Weights of a small multi-label image tagger: widths [24, 32, 48, 80], batches of 64.
Rows from block 7 of a small multi-label image tagger, named by matrix and row number. Rows with one number belong to one channel. Each number is 500 + 25 x the weight over its row's rms, rounded and kept within 0 to 999. All counts start at 0. Numbers have three digits each.
After each channel's rows are labels from the 100 images, of 14976, where the channel reaches its highest value: "strongest on" is what is common among them. Only what is clearly more common there than usual is listed. The data: photos of plants and fungi (iNaturalist).
# convs0: expand pointwise conv (model.blocks.7.convs.0.weight, 192x48x1x1, standardized in use), inputs 0-47
# convs1: depthwise 5x5 conv (model.blocks.7.convs.1.weight, 192x1x5x5, trained with AdamW), a 5x5 kernel
# convs2: project pointwise conv (model.blocks.7.convs.2.weight, 48x192x1x1, standardized in use, transposed), outputs 0-47

convs0.174:503514472471510503551502491484522484579504530529496497507528466489501528476481522521503512454499510459494496510516466499519433482487508510505481
convs1.174:490513473532531494497455486492490528461510506498559492514534467498465479487
convs2.174:517497508507519492524455504490469474482489491497502513427552491461441489542495503498504513519471495548512458517500526506489508518506540517505508
strongest on: order Caryophyllales; family: Cactaceae; text has "cactus"

convs0.132:502481470494490474489513498532457484540497489458506486515488480539545515483522507496474497544463536487508505491484460494505511577483534480506492
convs1.132:536502505481491496486484492523490494479523546482462492515553475469490526548
convs2.132:487532448514492500495510496485537497484491479453489460491477486494478460485449508520479486476526524498534529517478503527533512517494512513437462
strongest on: kingdom Fungi; class Agaricomycetes; phylum Basidiomycota; order: Polyporales

convs0.151:459541518477502472530503504526530520536466482477518468516505508516500467466501478515458551501481533463481537504465513459513476509513498502509530
convs1.151:481485470475477495532467504469492457467496484490475447484504496466472474502
convs2.151:510494514474455494477535503468450449464537493478466496481532473500528470500505494541503511463496469504519478491476493499483494500456514511471539
strongest on: class Polypodiopsida; text has "fern"; order Polypodiales

convs0.123:522484536441459492478499489490501521490496479478476456528550474515535519527488479529460524510514492499530532503455496527471504486499541504513496
convs1.123:514490455466466536518477466489552497518484494525524521520495514506520481466
convs2.123:497509473470525521529523496501479461473483484516485539512487495512533510472534502496504528518543512516492534510489493532521448470498478475476427
strongest on: class Polypodiopsida; order Polypodiales

convs0.85:515546500451550517490527465515495475479495454516508519477527509528510486528480504472491532490499493490487479484479491539492495470492473560520455
convs1.85:458511504487517506528513491462481475507476505502455446484550529485507518506
convs2.85:558506520486463510504492525492471476540528492505512497458480523554496515538466491460497504506478489488491525531507520514463496543508493539464520
strongest on: family: Asteraceae

convs0.97:493512509486551501468508464511502451516528551536522542481438502468484486500485495521485511513534513465509533493450490514502492491480514475508494
convs1.97:511498431481474479443467495485526489479517484508486521506478481510527487482
convs2.97:530505495465510501496439514522466511520540493478470490508466517516456538519558479496537525501511496539512512480462502496520524519462517497516490
strongest on: order Fabales; family: Fabaceae

convs0.177:512519539489483510513466532503522472505471484492489509488460470490479519513516522480535495528450528486457469458530508487543504527476493556491504
convs1.177:512519519533522507484504547538487472463473502512471463479520529506472498536
convs2.177:517525530541500505518534506502458482497462481511528509556507495459507520537515476479509541498491486505478494501522495558550536501502515534478515
strongest on: kingdom Fungi; class Agaricomycetes; phylum Basidiomycota

convs0.178:525516523530494485533485441490515466497457481483468508488505469456513481524474508551533479522516539500505502453505509498516527486497546499518513
convs1.178:539494514500460506456498489476493500490493456498484509520456502484531499441
convs2.178:501523466464449514513486514486508517520514475454450496482518512474480530502522522468470467487450487543539532512503489522477503529525502515492483
strongest on: kingdom Fungi

convs0.149:518506532461545529525512506474512494480472479503456498516547514504508475508448462482516516513522519522468473465490533487536521474526479499518531
convs1.149:529509530526484486467532537493508516519512509517464475461451496493467470493
convs2.149:457524499515483511497523524470512530497527483475526502484518504430512476466527497501498460483479515516533461537509543466493484543468498511486504
strongest on: class Polypodiopsida; order Polypodiales

convs0.15:488490506507518509483460504504519486495454556472506497555538455459560485462513477495515504494504500530487503521476510542503526479488483485521498
convs1.15:474484490467501527560499499488487520464499496514482494487447481494469499547
convs2.15:549501454497511478456458488491518495522469509450472493517502476546504515473460492477532525537515498492475480511514526475513497465492493501514456
strongest on: order Asterales; family: Asteraceae

convs0.51:540503535497495459474465509495499528481488484538480489529461500551531522498474469501497510524493538470543521488506497522475504488440465496493520
convs1.51:498494458507521510458472537506510494490531526500448510516520491482555516485
convs2.51:499488502495477507507507527528485502512479439529488509497537516489497508505504516520475474474497506478534492454534576515501497468525486492448542
strongest on: class Liliopsida

convs0.46:548509501500459514505498572486502486498498533512499497463487458496514468539484478516478456467506532504504486514485456509529515461530522519494509
convs1.46:531513508505528541511495486526495486461464478515523494512549535523524507541
convs2.46:535531504494535549499511491494462479523485497453519520515484532448509518535500505521494498458462550497520502513475525495498543493477503515463481
strongest on: order Caryophyllales; family: Cactaceae

convs0.18:487561469505504492473520490530471527527497463501453486460477495520478535517495501520542494514480506506569528466488515511471503508474500486493482
convs1.18:469474494491492475480481485465480492466469473480496486472470480479457457470
convs2.18:475501491541539526527511487485537495499463566447546504498491455510524464508528473483486520517476509512481485518510511485531523484501491480506472
strongest on: order Asterales; family: Asteraceae

convs0.161:478498489460533516473461493474483483493477554545483538521481459504504499474503481491516499544496506537496495561466498521524509475516503466515510
convs1.161:488517460534490540507480495508513535456503482471517473531504454488484534502
convs2.161:478494484496472541519483516492531536500459527465471544483504458523491528501529536495456543499534499520490489542512504525511469494462497490521482
strongest on: order Asterales; family: Asteraceae

convs0.131:496513524487477442524488525492485495520500557515466506499506518523482504562518516496510532488479541468481520544482482478504482505505483481445474
convs1.131:479472443474516501534489482449520542511491503519494514496478502457491488479
convs2.131:481519485549471502510490534492515502462512480511502514511531548516475494519503490538520537513466505447544474506518527493510525544508548527500484
strongest on: order Caryophyllales; family: Cactaceae

convs0.47:492515490532493503548513445521510472488501479480466506471464491522493492463514549496467520553514486471541486514521496529478500546487496473514506
convs1.47:495509496487525476513487474505478503485464486535492521469466522540559534520
convs2.47:484535519518511483519543524469422477507501473476508464498494507515525530503537483501514511511506519497513502471480517451484485552529490504527467
strongest on: kingdom Fungi; phylum Basidiomycota; class Agaricomycetes; order: Polyporales

convs0.1:510476527519498517521502525511505486487488525473528509491505477550487535504456504509502501442562522466497470513492522456503495473539485494460472
convs1.1:522506484514467503497525503565482479495501497446479464503486450490491481493
convs2.1:532509463507498477423494496510468517538523483499479493464482461500484506523500510500537526548470490474518486516493496477510492564475496491514513
strongest on: kingdom Fungi; phylum Basidiomycota; class Agaricomycetes

convs0.41:500490520513452565524456526480502481555492518494506518519505466495498492492454547483505482491498487512486498523513505486499518510538520461464457
convs1.41:547497465496493508532492533495557506513507483544475502525476513538477489505
convs2.41:511515517471481515473466522478481540479490485479496532497530498468501536539472510474471517480483482467513470515457527439523485507496512537468485
strongest on: order Asterales; family: Asteraceae

convs0.91:471537477473469480467531491497496485572488483512524481473474483513510478516514503512506510507537538490488513455512467493540503517518546470507470
convs1.91:492504518493451512548547558514473491509513478467515470484505493491491492511
convs2.91:498486492510522550517490485513474523511522526511458482503580498484512485493504503561479501468477498515489486521518482492467488547498461534480508
strongest on: order Caryophyllales; family: Cactaceae; text has "cactus"

convs0.135:504511479494496509498497560550481540460508481470476552511500503467489500523510472466459530495529515508482473526507478468456507480531477495499491
convs1.135:502481514510523487476515511529509507515506561538528473472492508506436490519
convs2.135:548489482522455478455521530536523483511495498477518498462530496464492532525494492544483523514498460516536507502539486496500489516525500529547521
strongest on: kingdom Fungi

convs0.10:457504530450502502457491469542501490476515534524493506521497482479498453508513499535472554489549477512525528490474487489514505484486499511511548
convs1.10:528532453456517535500482509508524510496490520500532475463484536529521509479
convs2.10:520478464457522542508477519500496514506492502480489484500489517459498512485547464516474530470553523510516493445509449476478498483472493496525475
strongest on: order Lamiales

convs0.104:468484482532524511527484479486522489518490428485485541480490491538494497490457510478455519503497545478500497495491529560487499501526528523500521
convs1.104:526507501510552491481525530519466469519531510514487466521519508485443483507
convs2.104:477506519508458533506504503483503440535495516447462494523514511473473484505481536489504537505507469441488480478481543488498475532515480511481485
strongest on: class Liliopsida

convs0.83:507508526473442487516468496488488558501500493489531470523492493504486483490488549497477559505501528476486497469505475541490535509487482552480480
convs1.83:540523525512484444434506500519477519509493544485486494489509509509487475503
convs2.83:526499486514525459490496511492472498530480475482484517470528515468502517516495506562479480500508505437511513478500416510474506511519483514501527
strongest on: order Pinales; class Pinopsida; family: Pinaceae

convs0.128:480511484489471545499509486513512449512513502517493522520467483523516534471497477518469489449523513534467493518525488499446533509499486503463555
convs1.128:494486505515491504489460521527501524482444517486525544510477500448508525467
convs2.128:474452502521446473505502511467521480501497477531468456490492500465462482481529500499491518498544524511515483535501511525454504501486525505448528
strongest on: class Liliopsida

convs0.120:500492533474535511532523453502522498475495531492511506486471469518498446466472563522499493528493534469501499505518451548483503499501492511517514
convs1.120:494489515487526503467489545552483451452497508520500490520518535488499517523
convs2.120:530495537517506511488517528494495535482550478529524491453482476540513478471507500486519496483448520468491515524499511521492506561530451510490505
strongest on: class Polypodiopsida; order Polypodiales; text has "fern"

convs0.171:537493477465469440510507519489510469538470544448509492506471546530511516487455525499497507497508492480525493487538530540501508475500500512512486
convs1.171:499514532512513516498498515477507504477476468499531535522519447479456464464
convs2.171:546499495458490468540455515515525518511519523470503515492468497513468535543504463470491487544468506537488494509498486481533518537477520519475508
strongest on: order Caryophyllales; family: Cactaceae

convs0.36:471475485514484527494473541465515524512474540493496502478482494521506489521426524477494503506524488529511480515501492506518486453561477542479501
convs1.36:495473459458477486519490458508511446474504515484475483508542530509484485507
convs2.36:533524506467500500470464503498489507528506488483492472468462495475495532512467533443495519467490516454553476536475496468471490534482490509496498
strongest on: family: Asteraceae; order: Asterales; order Ranunculales

convs0.9:494497506515483464487464535475470492482476508485525516513481476484445534498483503504480556534523466541489495482511503447505541489521527525527500
convs1.9:509494489520447530482488508488488468491513508460441498514497475503535540520
convs2.9:546485503484532482486524539520483515530500495498537457519454519500491483507525513476485470498471532478518510501517521500532529532461526481446530
strongest on: phylum Basidiomycota; class Agaricomycetes; order Polyporales

convs0.39:496477520520484496497459546448498497497480492509506509511521451519494524502451491476525493514489506561483509522526504495478520473538462540461486
convs1.39:498511527471470501473509461494444484475469462491537536494491514486512471502
convs2.39:496517522509546536560491483461488471478528513489469499479501491532465485509516482446501474483469467483488489504487479472525461525487486476475471
strongest on: order Asterales; family: Asteraceae

convs0.21:481474539457498519496479452558499478466497518514488512502497500525522459517520475510503560510514509458514510485519451464500484500486519518527482
convs1.21:475487503486504483544493462482482545487537475520530508505509529525529543475
convs2.21:505509484470464494510528504506491518517482495515523508496568496484502475485529558538474509477514506484550461454532490525512486509502498505525452
strongest on: order Fabales; family: Fabaceae