python train.py --arch="efficientnet_v2" --model="multi-label image tagger" --dataset="photos of plants and fungi (iNaturalist)" --train_examples=22605 --image_size=32 --crop_scale_min=1 --horizontal_flip=true --translate=0.06 --rotation_deg=10 --cutout=0.4 --norm="groupnorm" --hidden_act="hardswish" --weight_standardization=true --channel_attention="se" --drop_path=0.1 --depths=[2, 3, 4, 2] --kernel_size=5 --stem="single" --expansion=4 --widths=[24, 32, 48, 80] --num_labels=68 --init="small_normal" --residual_init="none" --optimizer="muon" --muon_scale="original" --learning_rate=0.023 --momentum=0.85 --nesterov=true --orthogonalizer="newton_schulz_5" --adamw_lr_other_params=0.0024 --max_grad_norm=1.0 --max_steps=14800 --batch_size=64 --epochs=41.9 --lr_schedule="cosine" --final_lr_fraction=0.05 --warmup_steps=1480 --weight_decay=0.004 --adamw_weight_decay_other_params=0
Rows from block 4 of a small multi-label image tagger, named by matrix and row number. Rows with one number belong to one channel. Each number is 128 + 32 x the weight over its row's rms, rounded and kept within 0 to 255. All counts start at 0.
After each channel's rows are labels from the 100 images, of 14976, where the channel reaches its highest value: "top examples" is what is common among them. Only what is clearly more common there than usual is listed. The data: photos of plants and fungi (iNaturalist).
# convs0: expand 5x5 conv (model.blocks.4.convs.0.weight, 128x32x5x5, standardized in use, each kernel summed), inputs 0-31
# convs1: project pointwise conv (model.blocks.4.convs.1.weight, 32x128x1x1, standardized in use, transposed), outputs 0-31

convs0.38 [141 120 167  84 123 151  71 146 191 121 115 165 119  88 123 173 199 137  87  84 132 121  98  93 101 109 129 138 107 162 134 173]
convs1.38 [ 87 118 142 115 110 150 107 141 118 116 106  90 156  91 193 117  94  80  88 130  70 105 133 156 140 154 159 157  74 149  77 174]
top examples: order Caryophyllales; family: Cactaceae; text has "cactus"

convs0.54 [101 190 132 128 152 126 178  97 103 167  71 157  95 137  93 167 107 125 117 174 106 135 136  55 115 144 136 167  74 143 129 145]
convs1.54 [102 131 137 120 166 205 111  66 110 109 151 148 137 146 123 108 111  80 157  85  92 122 155  90 131 135 108 136 133 199  73 107]
top examples: order Asterales; family: Asteraceae

convs0.88 [130  83 124 156 136 101 119 116 135 143 193 101 170  79 161 119 150 143  89  97  76 108  80 153 101 143 193  86 142 164 151 146]
convs1.88 [ 80 150 121 170 137 154 109 141 131  85  85 131 135 119 108 113 139 106 122  86  30 165 130  72 141 115 130  74 103 134 166 151]
top examples: order Asterales; family: Asteraceae

convs0.7 [158  50  87 141 107 169 125 126 171 140 128 112 128  64 135 109 145  90 142 124 133 165 163 157 165 123 123 126  95  59 173 147]
convs1.7 [148 140 131 129 152 137 158 126 110 124 148 188 117  52  64 153  91 131 107 109  80 182 105 144 136 126 108 131 175 125  66 160]
top examples: order Asterales; family: Asteraceae

convs0.33 [121 167 122 120 109 138 165 161 102 120  95 123  72 114 167 157 112  65 103 114 169  82 138 104 194 118 130 189 176 100 132 122]
convs1.33 [128 175  95 136 144 172 118  93  69 112  97 113 125 146 195  75 118 178 114 103  84 133 139 138  58 100 146 115 120 107 133 158]
top examples: order Asterales; family: Asteraceae

convs0.126 [107 103 110 123 115  91 199  99 123 116 115 190 177 144  68 144 127 124 169 134 103 119 186 141 149 163 111  92 109  83 170 126]
convs1.126 [120 225 100  78 131 157 106 162 131 113 113 112 128  84 127  91 106 151  98 108 166  83 134 152 107 121 101 154 104  76  86 118]
top examples: order Caryophyllales; family: Cactaceae

convs0.66 [140 127 165 137  96  72 147 188  62 158  71  97 104 164  87 113 149 133 174 112 173 164 129 141 104 157  88 132 129 126 143 116]
convs1.66 [107 163 103 161  94 212 122  83 122 123 186 128 159 122 122 146  75 105 114 119 102 137 101 121 117 161 100  92 135 128  87 192]
top examples: order Asterales; family: Asteraceae

convs0.100 [137 105 118 111 139  96 121 143  89 141 177 131 159  61 126 144 144 120 156 104 128 140  76  90 125 193  98 110 209 126 173 106]
convs1.100 [ 95 136 125 150 124 230 130 161 141  96 142  65 128 164 171 144  98 111 107  85  76 101 109 152 103 123 104 121 105 142  97 127]
top examples: kingdom Fungi; order Caryophyllales; family: Cactaceae

convs0.124 [111 117  99 167 113 145 190  45 179 136 103 138 107 112 165 134 161 135 119  79  94 177 154 102 160 121 113 150  95 139 132  85]
convs1.124 [176 118 128 146 135  69 154  80 178  80  89  72 111 108 125 105 144  98 108 111 136 112 135  49 171 130 131 107 162 105 136 112]
top examples: order Asterales; family: Asteraceae

convs0.55 [ 92 127  69 124 112  73  83 130 134 163 137 158 145 165 144 139 116 115 168 104 165 128 159 164  78 161 141 145 100 190  88  82]
convs1.55 [129 124  80  78 111 152 163 215 108 170 120  89 141 108 134  88 105 101 149 111 143 156 121 133 130 181 106 136 174 184 145 111]
top examples: kingdom Fungi

convs0.5 [107 103 151 147 182 100 164 162  93 132 147 106 165 138  97 152 184  76  64 120 172  66 146 118 136 106 146 162 106  99 123 133]
convs1.5 [143 119 111  70 107 182  97 114 163 142  96 116 103 131  24 147 138 143 161 143 126 144 160 124  90 163 128  99 127  75 152 131]
top examples: order Caryophyllales; family: Cactaceae

convs0.119 [178 102 121 168 149 180 154  67 152 169  75 125 126 154 111 102 148  82 116 132  77 185 104 150 164 113 123 130  97  99 105 142]
convs1.119 [148 114 161 153 139 122 156 105 168 115 109 125 156 138 154 187  90  89 117 176 147  81 176 134 135 108 162  98 166 161 208 123]
top examples: order Asterales; family: Asteraceae

convs0.46 [104 165 129 169 123  97 144 105 138  87 133 189 153 165 169 104 102 129  98  86  56 112 105 162 111 116 185 151 141 126  99 171]
convs1.46 [141 117 148 155 157 126 139 196 172 114 119 129 145 156 126  86 186  63 135  67 116 149  90 104 154 121 146  90 125  99 132  70]
top examples: order Asterales; family: Asteraceae

convs0.125 [138 150 172 117 126 118 114 118 194  84  87 120 140 105 114 120 152 108 124 146  85 189 127 171  90 172  83 132 126 176 131  63]
convs1.125 [122 104 139  92  97 109 123 182 104 144  49 130 135 150  92 127 157 131 136 146 117 118 177  91 128  52 130 123 107  71  84 156]
top examples: order Asterales; family: Asteraceae

convs0.58 [131 121 113 140 116  68  93 134  74 183 107 159 118 163 196  85 121 143 148 116 124 138 154 123  64 179 116  94 175 149 136 121]
convs1.58 [105 194 108  90  72 129 118 183 121  93 156 138 121  83 105 114 113 176 121 111  50 132  86 156  99 105  98  98 144 126 126 126]
top examples: order Asterales; family: Asteraceae

convs0.23 [115  92 100 168  99  92 116 159 104 127 204  96 134 131 125 141 174 129 153  73 130 113 134 105 168 166 122  76 193 150 129  94]
convs1.23 [146 114 102 137 124 117  79 127 192 117 212 111 130  96 167 101 116 197 143 115  98 100 144 137 167 178 125 122 144 157 104  97]
top examples: order Asterales; family: Asteraceae

convs0.107 [104 109  98 112  83 120 165 134 125 142 105  86  94 143 108 150 163 129  83 141 168 184 142 187 128  90 128 215 113 103 109 148]
convs1.107 [109 128 133 109 132 131 125 193 169 135 124 153 131 175 136 126 102 159 146 154 171 103 159 149  95 115  94 119  89  54 210 110]
top examples: order Asterales; family: Asteraceae

convs0.60 [119 141 139 131 131  63  85 116  81 205 105 178 101 171 173  94 126 128 139 169  97 155 132 130 109 119 121  73 146 107 166 137]
convs1.60 [141 175  92 185  89  76 129 168 150 127 120 156 110  99  84 100 147 152 138  81 173 166 119 142 154 171 110 140 125 194 145 143]
top examples: order Asterales; family: Asteraceae

convs0.116 [162 154 174 134 101  99  86 176 173  52 144  95 157  85 145 146 117 110 150  92 178  97 112 101 158 156 113 140 134 119  92 151]
convs1.116 [121 107 134  72 167  86  96 128 109 144 109 123 125 131  84 164 125  88 145 136 125 100 118  95  91  20  99 153  98 158 119 141]
top examples: order Caryophyllales; family: Cactaceae

convs0.83 [126 100 179 212 144 106  97 146 129 130 149 143 105 125 102 118  83 186 106 134 127 124  95  69 138 180 158 120 151 120  93  80]
convs1.83 [112 107 133  94  93 178  68 136 113 129 157  73 104 156 189 119 129 143 121  88 140 144  93 130  77 112 132  52 104 151 140 157]
top examples: order Asterales

convs0.92 [173 129 174  97 114 150  80 159 157 141 120 116 184  50 160  89 159 133 101 104 116 143  96  99 128 131 132 138 161 170  73 118]
convs1.92 [104 133 140 104 111 100 116  87 126 131 126 138 121 121 111 124  67 144 115 120  94 100 129 211  64  81 157 203  94 119 135 156]
top examples: order Asterales; family: Asteraceae

convs0.117 [188 133 144 165 161  93 139 100 107  54  96 108 141 131  91  76  83 182 132 134 121 141 161 115  77 171 128 130 157 147 146 135]
convs1.117 [173 150 131 105 135 127 123 135  76 136 151 120  96 103 135 100 140 114 144 129 102 137 106  30 100  78 161 199 113  87 109 105]
top examples: order Caryophyllales; family: Cactaceae

convs0.102 [141 151 142 157 122  83 127  90 157 112 115 120 113 192 103  54 135 127 166 108 140 194  64 105 126 138 111 137 150 132 187 109]
convs1.102 [144 154 112  66  79 127 130  73 119 193 122  91  80 165  96 131 114 125 114 130  99 163 104 119 124  60 130 114 127 137  70 108]
top examples: order Asterales; family: Asteraceae

convs0.98 [107  70 143 144 134  88 125  94 172 137 150 104 182 196  88 152 149 111 116 151  92 155  87 137 132 158 180  95 125 102 151  87]
convs1.98 [135  99 107 134 169  60 123 151 105 108 104  90 143 101 122 110 153  80 115 107  72 137 127  72 152 100 122  72  88 177 160 160]
top examples: order Asterales; family: Asteraceae

convs0.115 [151  99 120 147 102  72 109 167 162 100  97 112 144 140 127 134 206 160 136 106 153 112  82 149 113  83 110 102 170 127 105 198]
convs1.115 [ 84  96 152  99 170 164  87 180 161 183 146 129 128 101  76 163 150  87 142  97  70 126 111 119 168 103 108 110 105  98 141 109]
top examples: order Asterales; family: Asteraceae

convs0.20 [145  66  93 148  98 103 127 154  98 145 123 118 118 156 131 108 172 105 126 188  32 162 152 173 145 118  97 158 143 142 136 107]
convs1.20 [143 123 100 139 167 142 124 118 141 199 106 170  93  49 169 103 122 137 165  80 182 164 142  94 121 133  84 150 137 122 115 107]
top examples: order Asterales; family: Asteraceae

convs0.39 [104 167 189  68  89 107  67 144 152 144 119 143 153 125 127 166 137 143  80 159 148  65 151  93  95 171 115 158 148 125 116 137]
convs1.39 [115 104 125 164 131 201 128 149 133 113 115 147 124 164 182 110  56  83  87 104 128 119 121  91  54 120 128 112 112 120 100 169]
top examples: order Asterales; family: Asteraceae

convs0.9 [116 139 139  87 130  74 157 160 133 131  95 113 142 159 183 110 163 159  91 145 158  64 122 160  68 126 136  91 113 197 123 128]
convs1.9 [129 154 112 174 104 207 117 152  94 132 125 145 141  85 174 128  97 103 122 135  82 100 122  79 132 198 131  86 144 104 126 173]
top examples: order Asterales; family: Asteraceae

convs0.25 [162 101 155 124 132 134 114 156 120 114 189 126 153  92  97 203 162 100 115 125 152 113 113  69  92 137 103 190  96 114  86 160]
convs1.25 [115 131 149 172 139 164 120  65 122 197 136 116 126 112  69 108  99 176 157 158 115 115 140 128  97 126  90 192 115 137 184 150]
top examples: order Caryophyllales; family: Cactaceae

convs0.80 [115 173 138 100 129  86 132  98 124 199  93 185 127 154 132  78 141 155  77 168 117 109  96 102  91 111 179 145  96 138 158 151]
convs1.80 [104 119  83 181 112 128 164 131 157 140 129 137 119 108 182 147 116 115 128  69 116 156 134  95 146 216 117 133 159 203 131 145]
top examples: order Asterales; family: Asteraceae

convs0.69 [130 100 110 173 144 111 155 127  88  92 106 156 122 162 150 154 110  95 144 103 101 133 103 108 126 221  98 180 152 136 156  64]
convs1.69 [154 185 132 186 103 177 124 140  94 164 135 105 147 100 169 109 104 155 106  86  49 132 137 131 109 122  66 138 127 123 118 170]
top examples: order Asterales

convs0.14 [120 111  89 147 157  83 133 118 172 117 194  89 138 167 154  69 168 129 141  96 132 116 138 166 160  86  74 123 137 121 170  88]
convs1.14 [163 163  89 132 169 123 191 143 137 100 113 146 144 141 165 132 156 131  98 157 138 104 113 138 205 184 127  73 169 115 163  99]
top examples: order Asterales

convs0.53 [109 131 111 121  95 176 140 133 122 129 201 101  66 120 139 155 146 122 169 144 135 166 104  85 176 121  74 107 139 178 108  76]
convs1.53 [132 128 154  78  96 128 123  71 114  82 226 182 129  88 129 143 139 185 111  82 102 134 127 141 134 120 101  99 135 129 130 112]
top examples: order Asterales; family: Asteraceae

convs0.72 [111 129 104 153 137 209 183 130 141  89 123 135 158 107 157 104 120 141  95 155 166  95 144 145 125  99  93 101 146 161  83  53]
convs1.72 [140 122 123 113 121 137 158  82  52  94 147 190 127  90 102 120 110 141 135 134 120 118 162 125 189 177 120 137 187  82 134 174]
top examples: order Asterales; family: Asteraceae

convs0.127 [145  86  84 131 137 151 106  88 138 149  79 193  76 163 172  97 147 128  72 166 132 129  84 144 138 101 136 117 129 187 139 143]
convs1.127 [100  74 140 140 130 182 133 137 197 139 125 115 106 190 144 180 192  91 107 176  77 139 160 147 127 136 116 123 146 109 136 127]
top examples: order Asterales; family: Asteraceae

convs0.2 [153 119 171 128 107 106  92  92 112 164 110 146 131 184  95 102 121 159 161 127  60 161  56 151  93 148 163 153 153 123 158  96]
convs1.2 [103  94 129 163 169 137 162 135 206 143  64  97  99 104 160  91 138 132 158 138  96 163 127  88 109  99  96  95 105  89  98 108]
top examples: order Asterales; family: Asteraceae

convs0.40 [116 123 119 150  80 129 139  96 127 171 133 116 136 202 133  86 116 140 127 127  52 183 159 175  51 145 138 116 110 123 144 128]
convs1.40 [150  99 100 109 104 127 112 171 124 133  92 140  98  17 170  92 112 167 120 173 130 168 126  86 138 152 109 133 143 120 164 141]
top examples: order Asterales; family: Asteraceae