Weights of a small multi-label image tagger.
Model: 0.667M parameters, arch efficientnet_v2, norm groupnorm, activation hardswish, depths [2, 3, 4, 2], widths [24, 32, 48, 80].
Data: trained on photos of plants and fungi (iNaturalist), 22605 training examples, 41.9 epochs.
Rows from block 6 of a small multi-label image tagger, named by matrix and row number. Rows with one number belong to one channel. Each number is 128 + 24 x the weight over its row's rms, rounded and kept within 0 to 255. All counts start at 0. Numbers have three digits each.
Before each channel's rows are labels from the 100 images, of 14976, where the channel reaches its highest value: "strongest on" is what is common among them. Only what is clearly more common there than usual is listed. The data: photos of plants and fungi (iNaturalist). In brackets: how many of the 100.
# convs0: expand pointwise conv (model.blocks.6.convs.0.weight, 192x48x1x1, standardized in use), inputs 0-47
# convs1: depthwise 5x5 conv (model.blocks.6.convs.1.weight, 192x1x5x5, trained with AdamW), a 5x5 kernel
# convs2: project pointwise conv (model.blocks.6.convs.2.weight, 48x192x1x1, standardized in use, transposed), outputs 0-47

strongest on: order Asterales (31); family: Asteraceae (31)
convs0.89:081112109124134111130114147133161111145151146127144116095148108114098141087126083169165088171111115163138120102190133112135112119140117115143131
convs1.89:111111130114153130109152123124099147100143180128108109111166085078116117124
convs2.89:150148122120171133157110132140097112142111083125100105089127110136103087140167108182126119145099168151117124162097093126116152133129158145107135

strongest on: order Asterales (44); family: Asteraceae (44)
convs0.191:117160105164127124121118104094149151125115105124124137161151126068129091129106133120147160162115148100099093125152086161138142176107118165136131
convs1.191:145135129150142124091125156140091099167090107100105133106102117162146112096
convs2.191:097161152117094152115105121107116136147108145109165149137122167114115119145073124089136128133133171118117128152098168097114130164174140107120094

strongest on: order Asterales (49); family: Asteraceae (49)
convs0.109:111071145130108089146114153155114128153150131125116134089148108107142142140125142095155100149117094156095131144134094174159119092134131148125177
convs1.109:143129122138153127108153113094142083109141109133101152174142158084153154137
convs2.109:102136153189123114099097081120151118144123162124084107126120089110116085136119130101143123162156143144135096134141144149090135149139086122132107

strongest on: order Asterales (38); family: Asteraceae (38)
convs0.126:104112118172152123133100103095143157125134078116122107120138099146178141084103129109157131172119150133088167129140163115114132109120169124133125
convs1.126:118102121144172087111122102145118158135135139125149137171146161118176104147
convs2.126:127102138139105133165129152094134123146114139114120103096075129094136098095150153150114134145132117129128152127212158137100084126138137122138153

strongest on: order Asterales (35); family: Asteraceae (34)
convs0.174:107106140143106152126093163136091116137127139103142170108090104141150128130156111138180090130129130138136162108098093175177119137099123125121153
convs1.174:068100115091153100101113140125125160150120114100111118106124093138148101137
convs2.174:134133135061154131062094130148129119136117098130155149127140128134157164128138110103122124127103113167119132120102079152177152138148145148128139

strongest on: order Asterales (43); family: Asteraceae (43)
convs0.183:102096154143165114114106108111127154110127101114099149121095131074153127135104110135164184166136145146126139170111163124134134128125116166092109
convs1.183:120114108119179126141088130159156119087101100146146121121146121161100135164
convs2.183:107113132131119130159102147123153145153127103056156139153105117137103129111099128147096188171136140109138096114176123101126094127126142123121144

strongest on: order Asterales (31); family: Asteraceae (31)
convs0.79:138095122142096129101111173181128136136125156096155094153084126124163123133157156119136075135091111095124140134104093139145154124123148133126156
convs1.79:113115101102131124100097168115121089134109100109088107101094120097106126109
convs2.79:108120179059175154152136128110114151133123135092085134109101149148121124119161138098126128109097125142126139135088128177134112132149112132152106

strongest on: order Asterales (37); family: Asteraceae (37)
convs0.150:119107150149083106113108182135113099177111156121146122156107124081150120141152111120166105166101149125095106122140156138137134104156134133091132
convs1.150:122128120118106102139160150100082118144164107121127152160140098134177142161
convs2.150:113131120122109148125089160101139141154075124112086089150132123112119140123102123155174137168075099162115131160139126157129098117153099127139139

strongest on: kingdom Fungi (49); class Agaricomycetes (38); phylum Basidiomycota (38); order: Polyporales (33)
convs0.66:156143125118114121143151090142136120111103102091104133132145100202127145071122126126071146166139113133140137126147102135137156165149138119115112
convs1.66:129111114126148142111108117117155117113114126187126112102116186142162103093
convs2.66:123101116116135114149123171086080144142132122117141129146120138159145106123186151126105116094166101124150186118091109138091120138121131166140116

strongest on: kingdom Fungi (25)
convs0.26:138125152160083131151129105125158120097122146164168105101098149115162162154126096126101143098127115119143141121090142110170114109092124173102139
convs1.26:133161135133121135134140091097092104142128149084127141149160078097145141152
convs2.26:184149114148114113154109147159123117117153104176146186101100140120151114141118103117087152113166105089142122131093097150129127159124125132129120

strongest on: order Asterales (32); family: Asteraceae (32)
convs0.140:091115104135098146143138110119106127099125124107105137081146117138168137127162179167155147201127111097125112138127104150124089130115134136110142
convs1.140:151123094136153107130111095145128107094139117107105100140101095105083149091
convs2.140:091141119148123153108083137103159130130100139148178154150134118111117068119077146143127169133144112148092143121151135133158136143096115114126093

strongest on: order Asterales (30); family: Asteraceae (27)
convs0.171:121121151113171093139104155148122118112150120122122095139128114152137119140175154110143066137140115147153159122098081137079156106155132113098140
convs1.171:108110164132112115161180096126132132125062157114118136110138151149117127138
convs2.171:095128136121059136105155111130172145107154130150121111160099105137120152108122124095172123128115104120172113133131126144150171136131084123163150

strongest on: order Asterales (33); family: Asteraceae (33)
convs0.116:147124115150076163169102097110162133115106140102140185139162125143122085104101143126137106144092126125101126168164121115138128102153108138133130
convs1.116:139171120163122190143109112153162124099120143111111121132120106091108150131
convs2.116:206143117151134125138137133168163090142130128128149130111178108135132137134095115096166145157151145150140128110102119128113114174101126146096115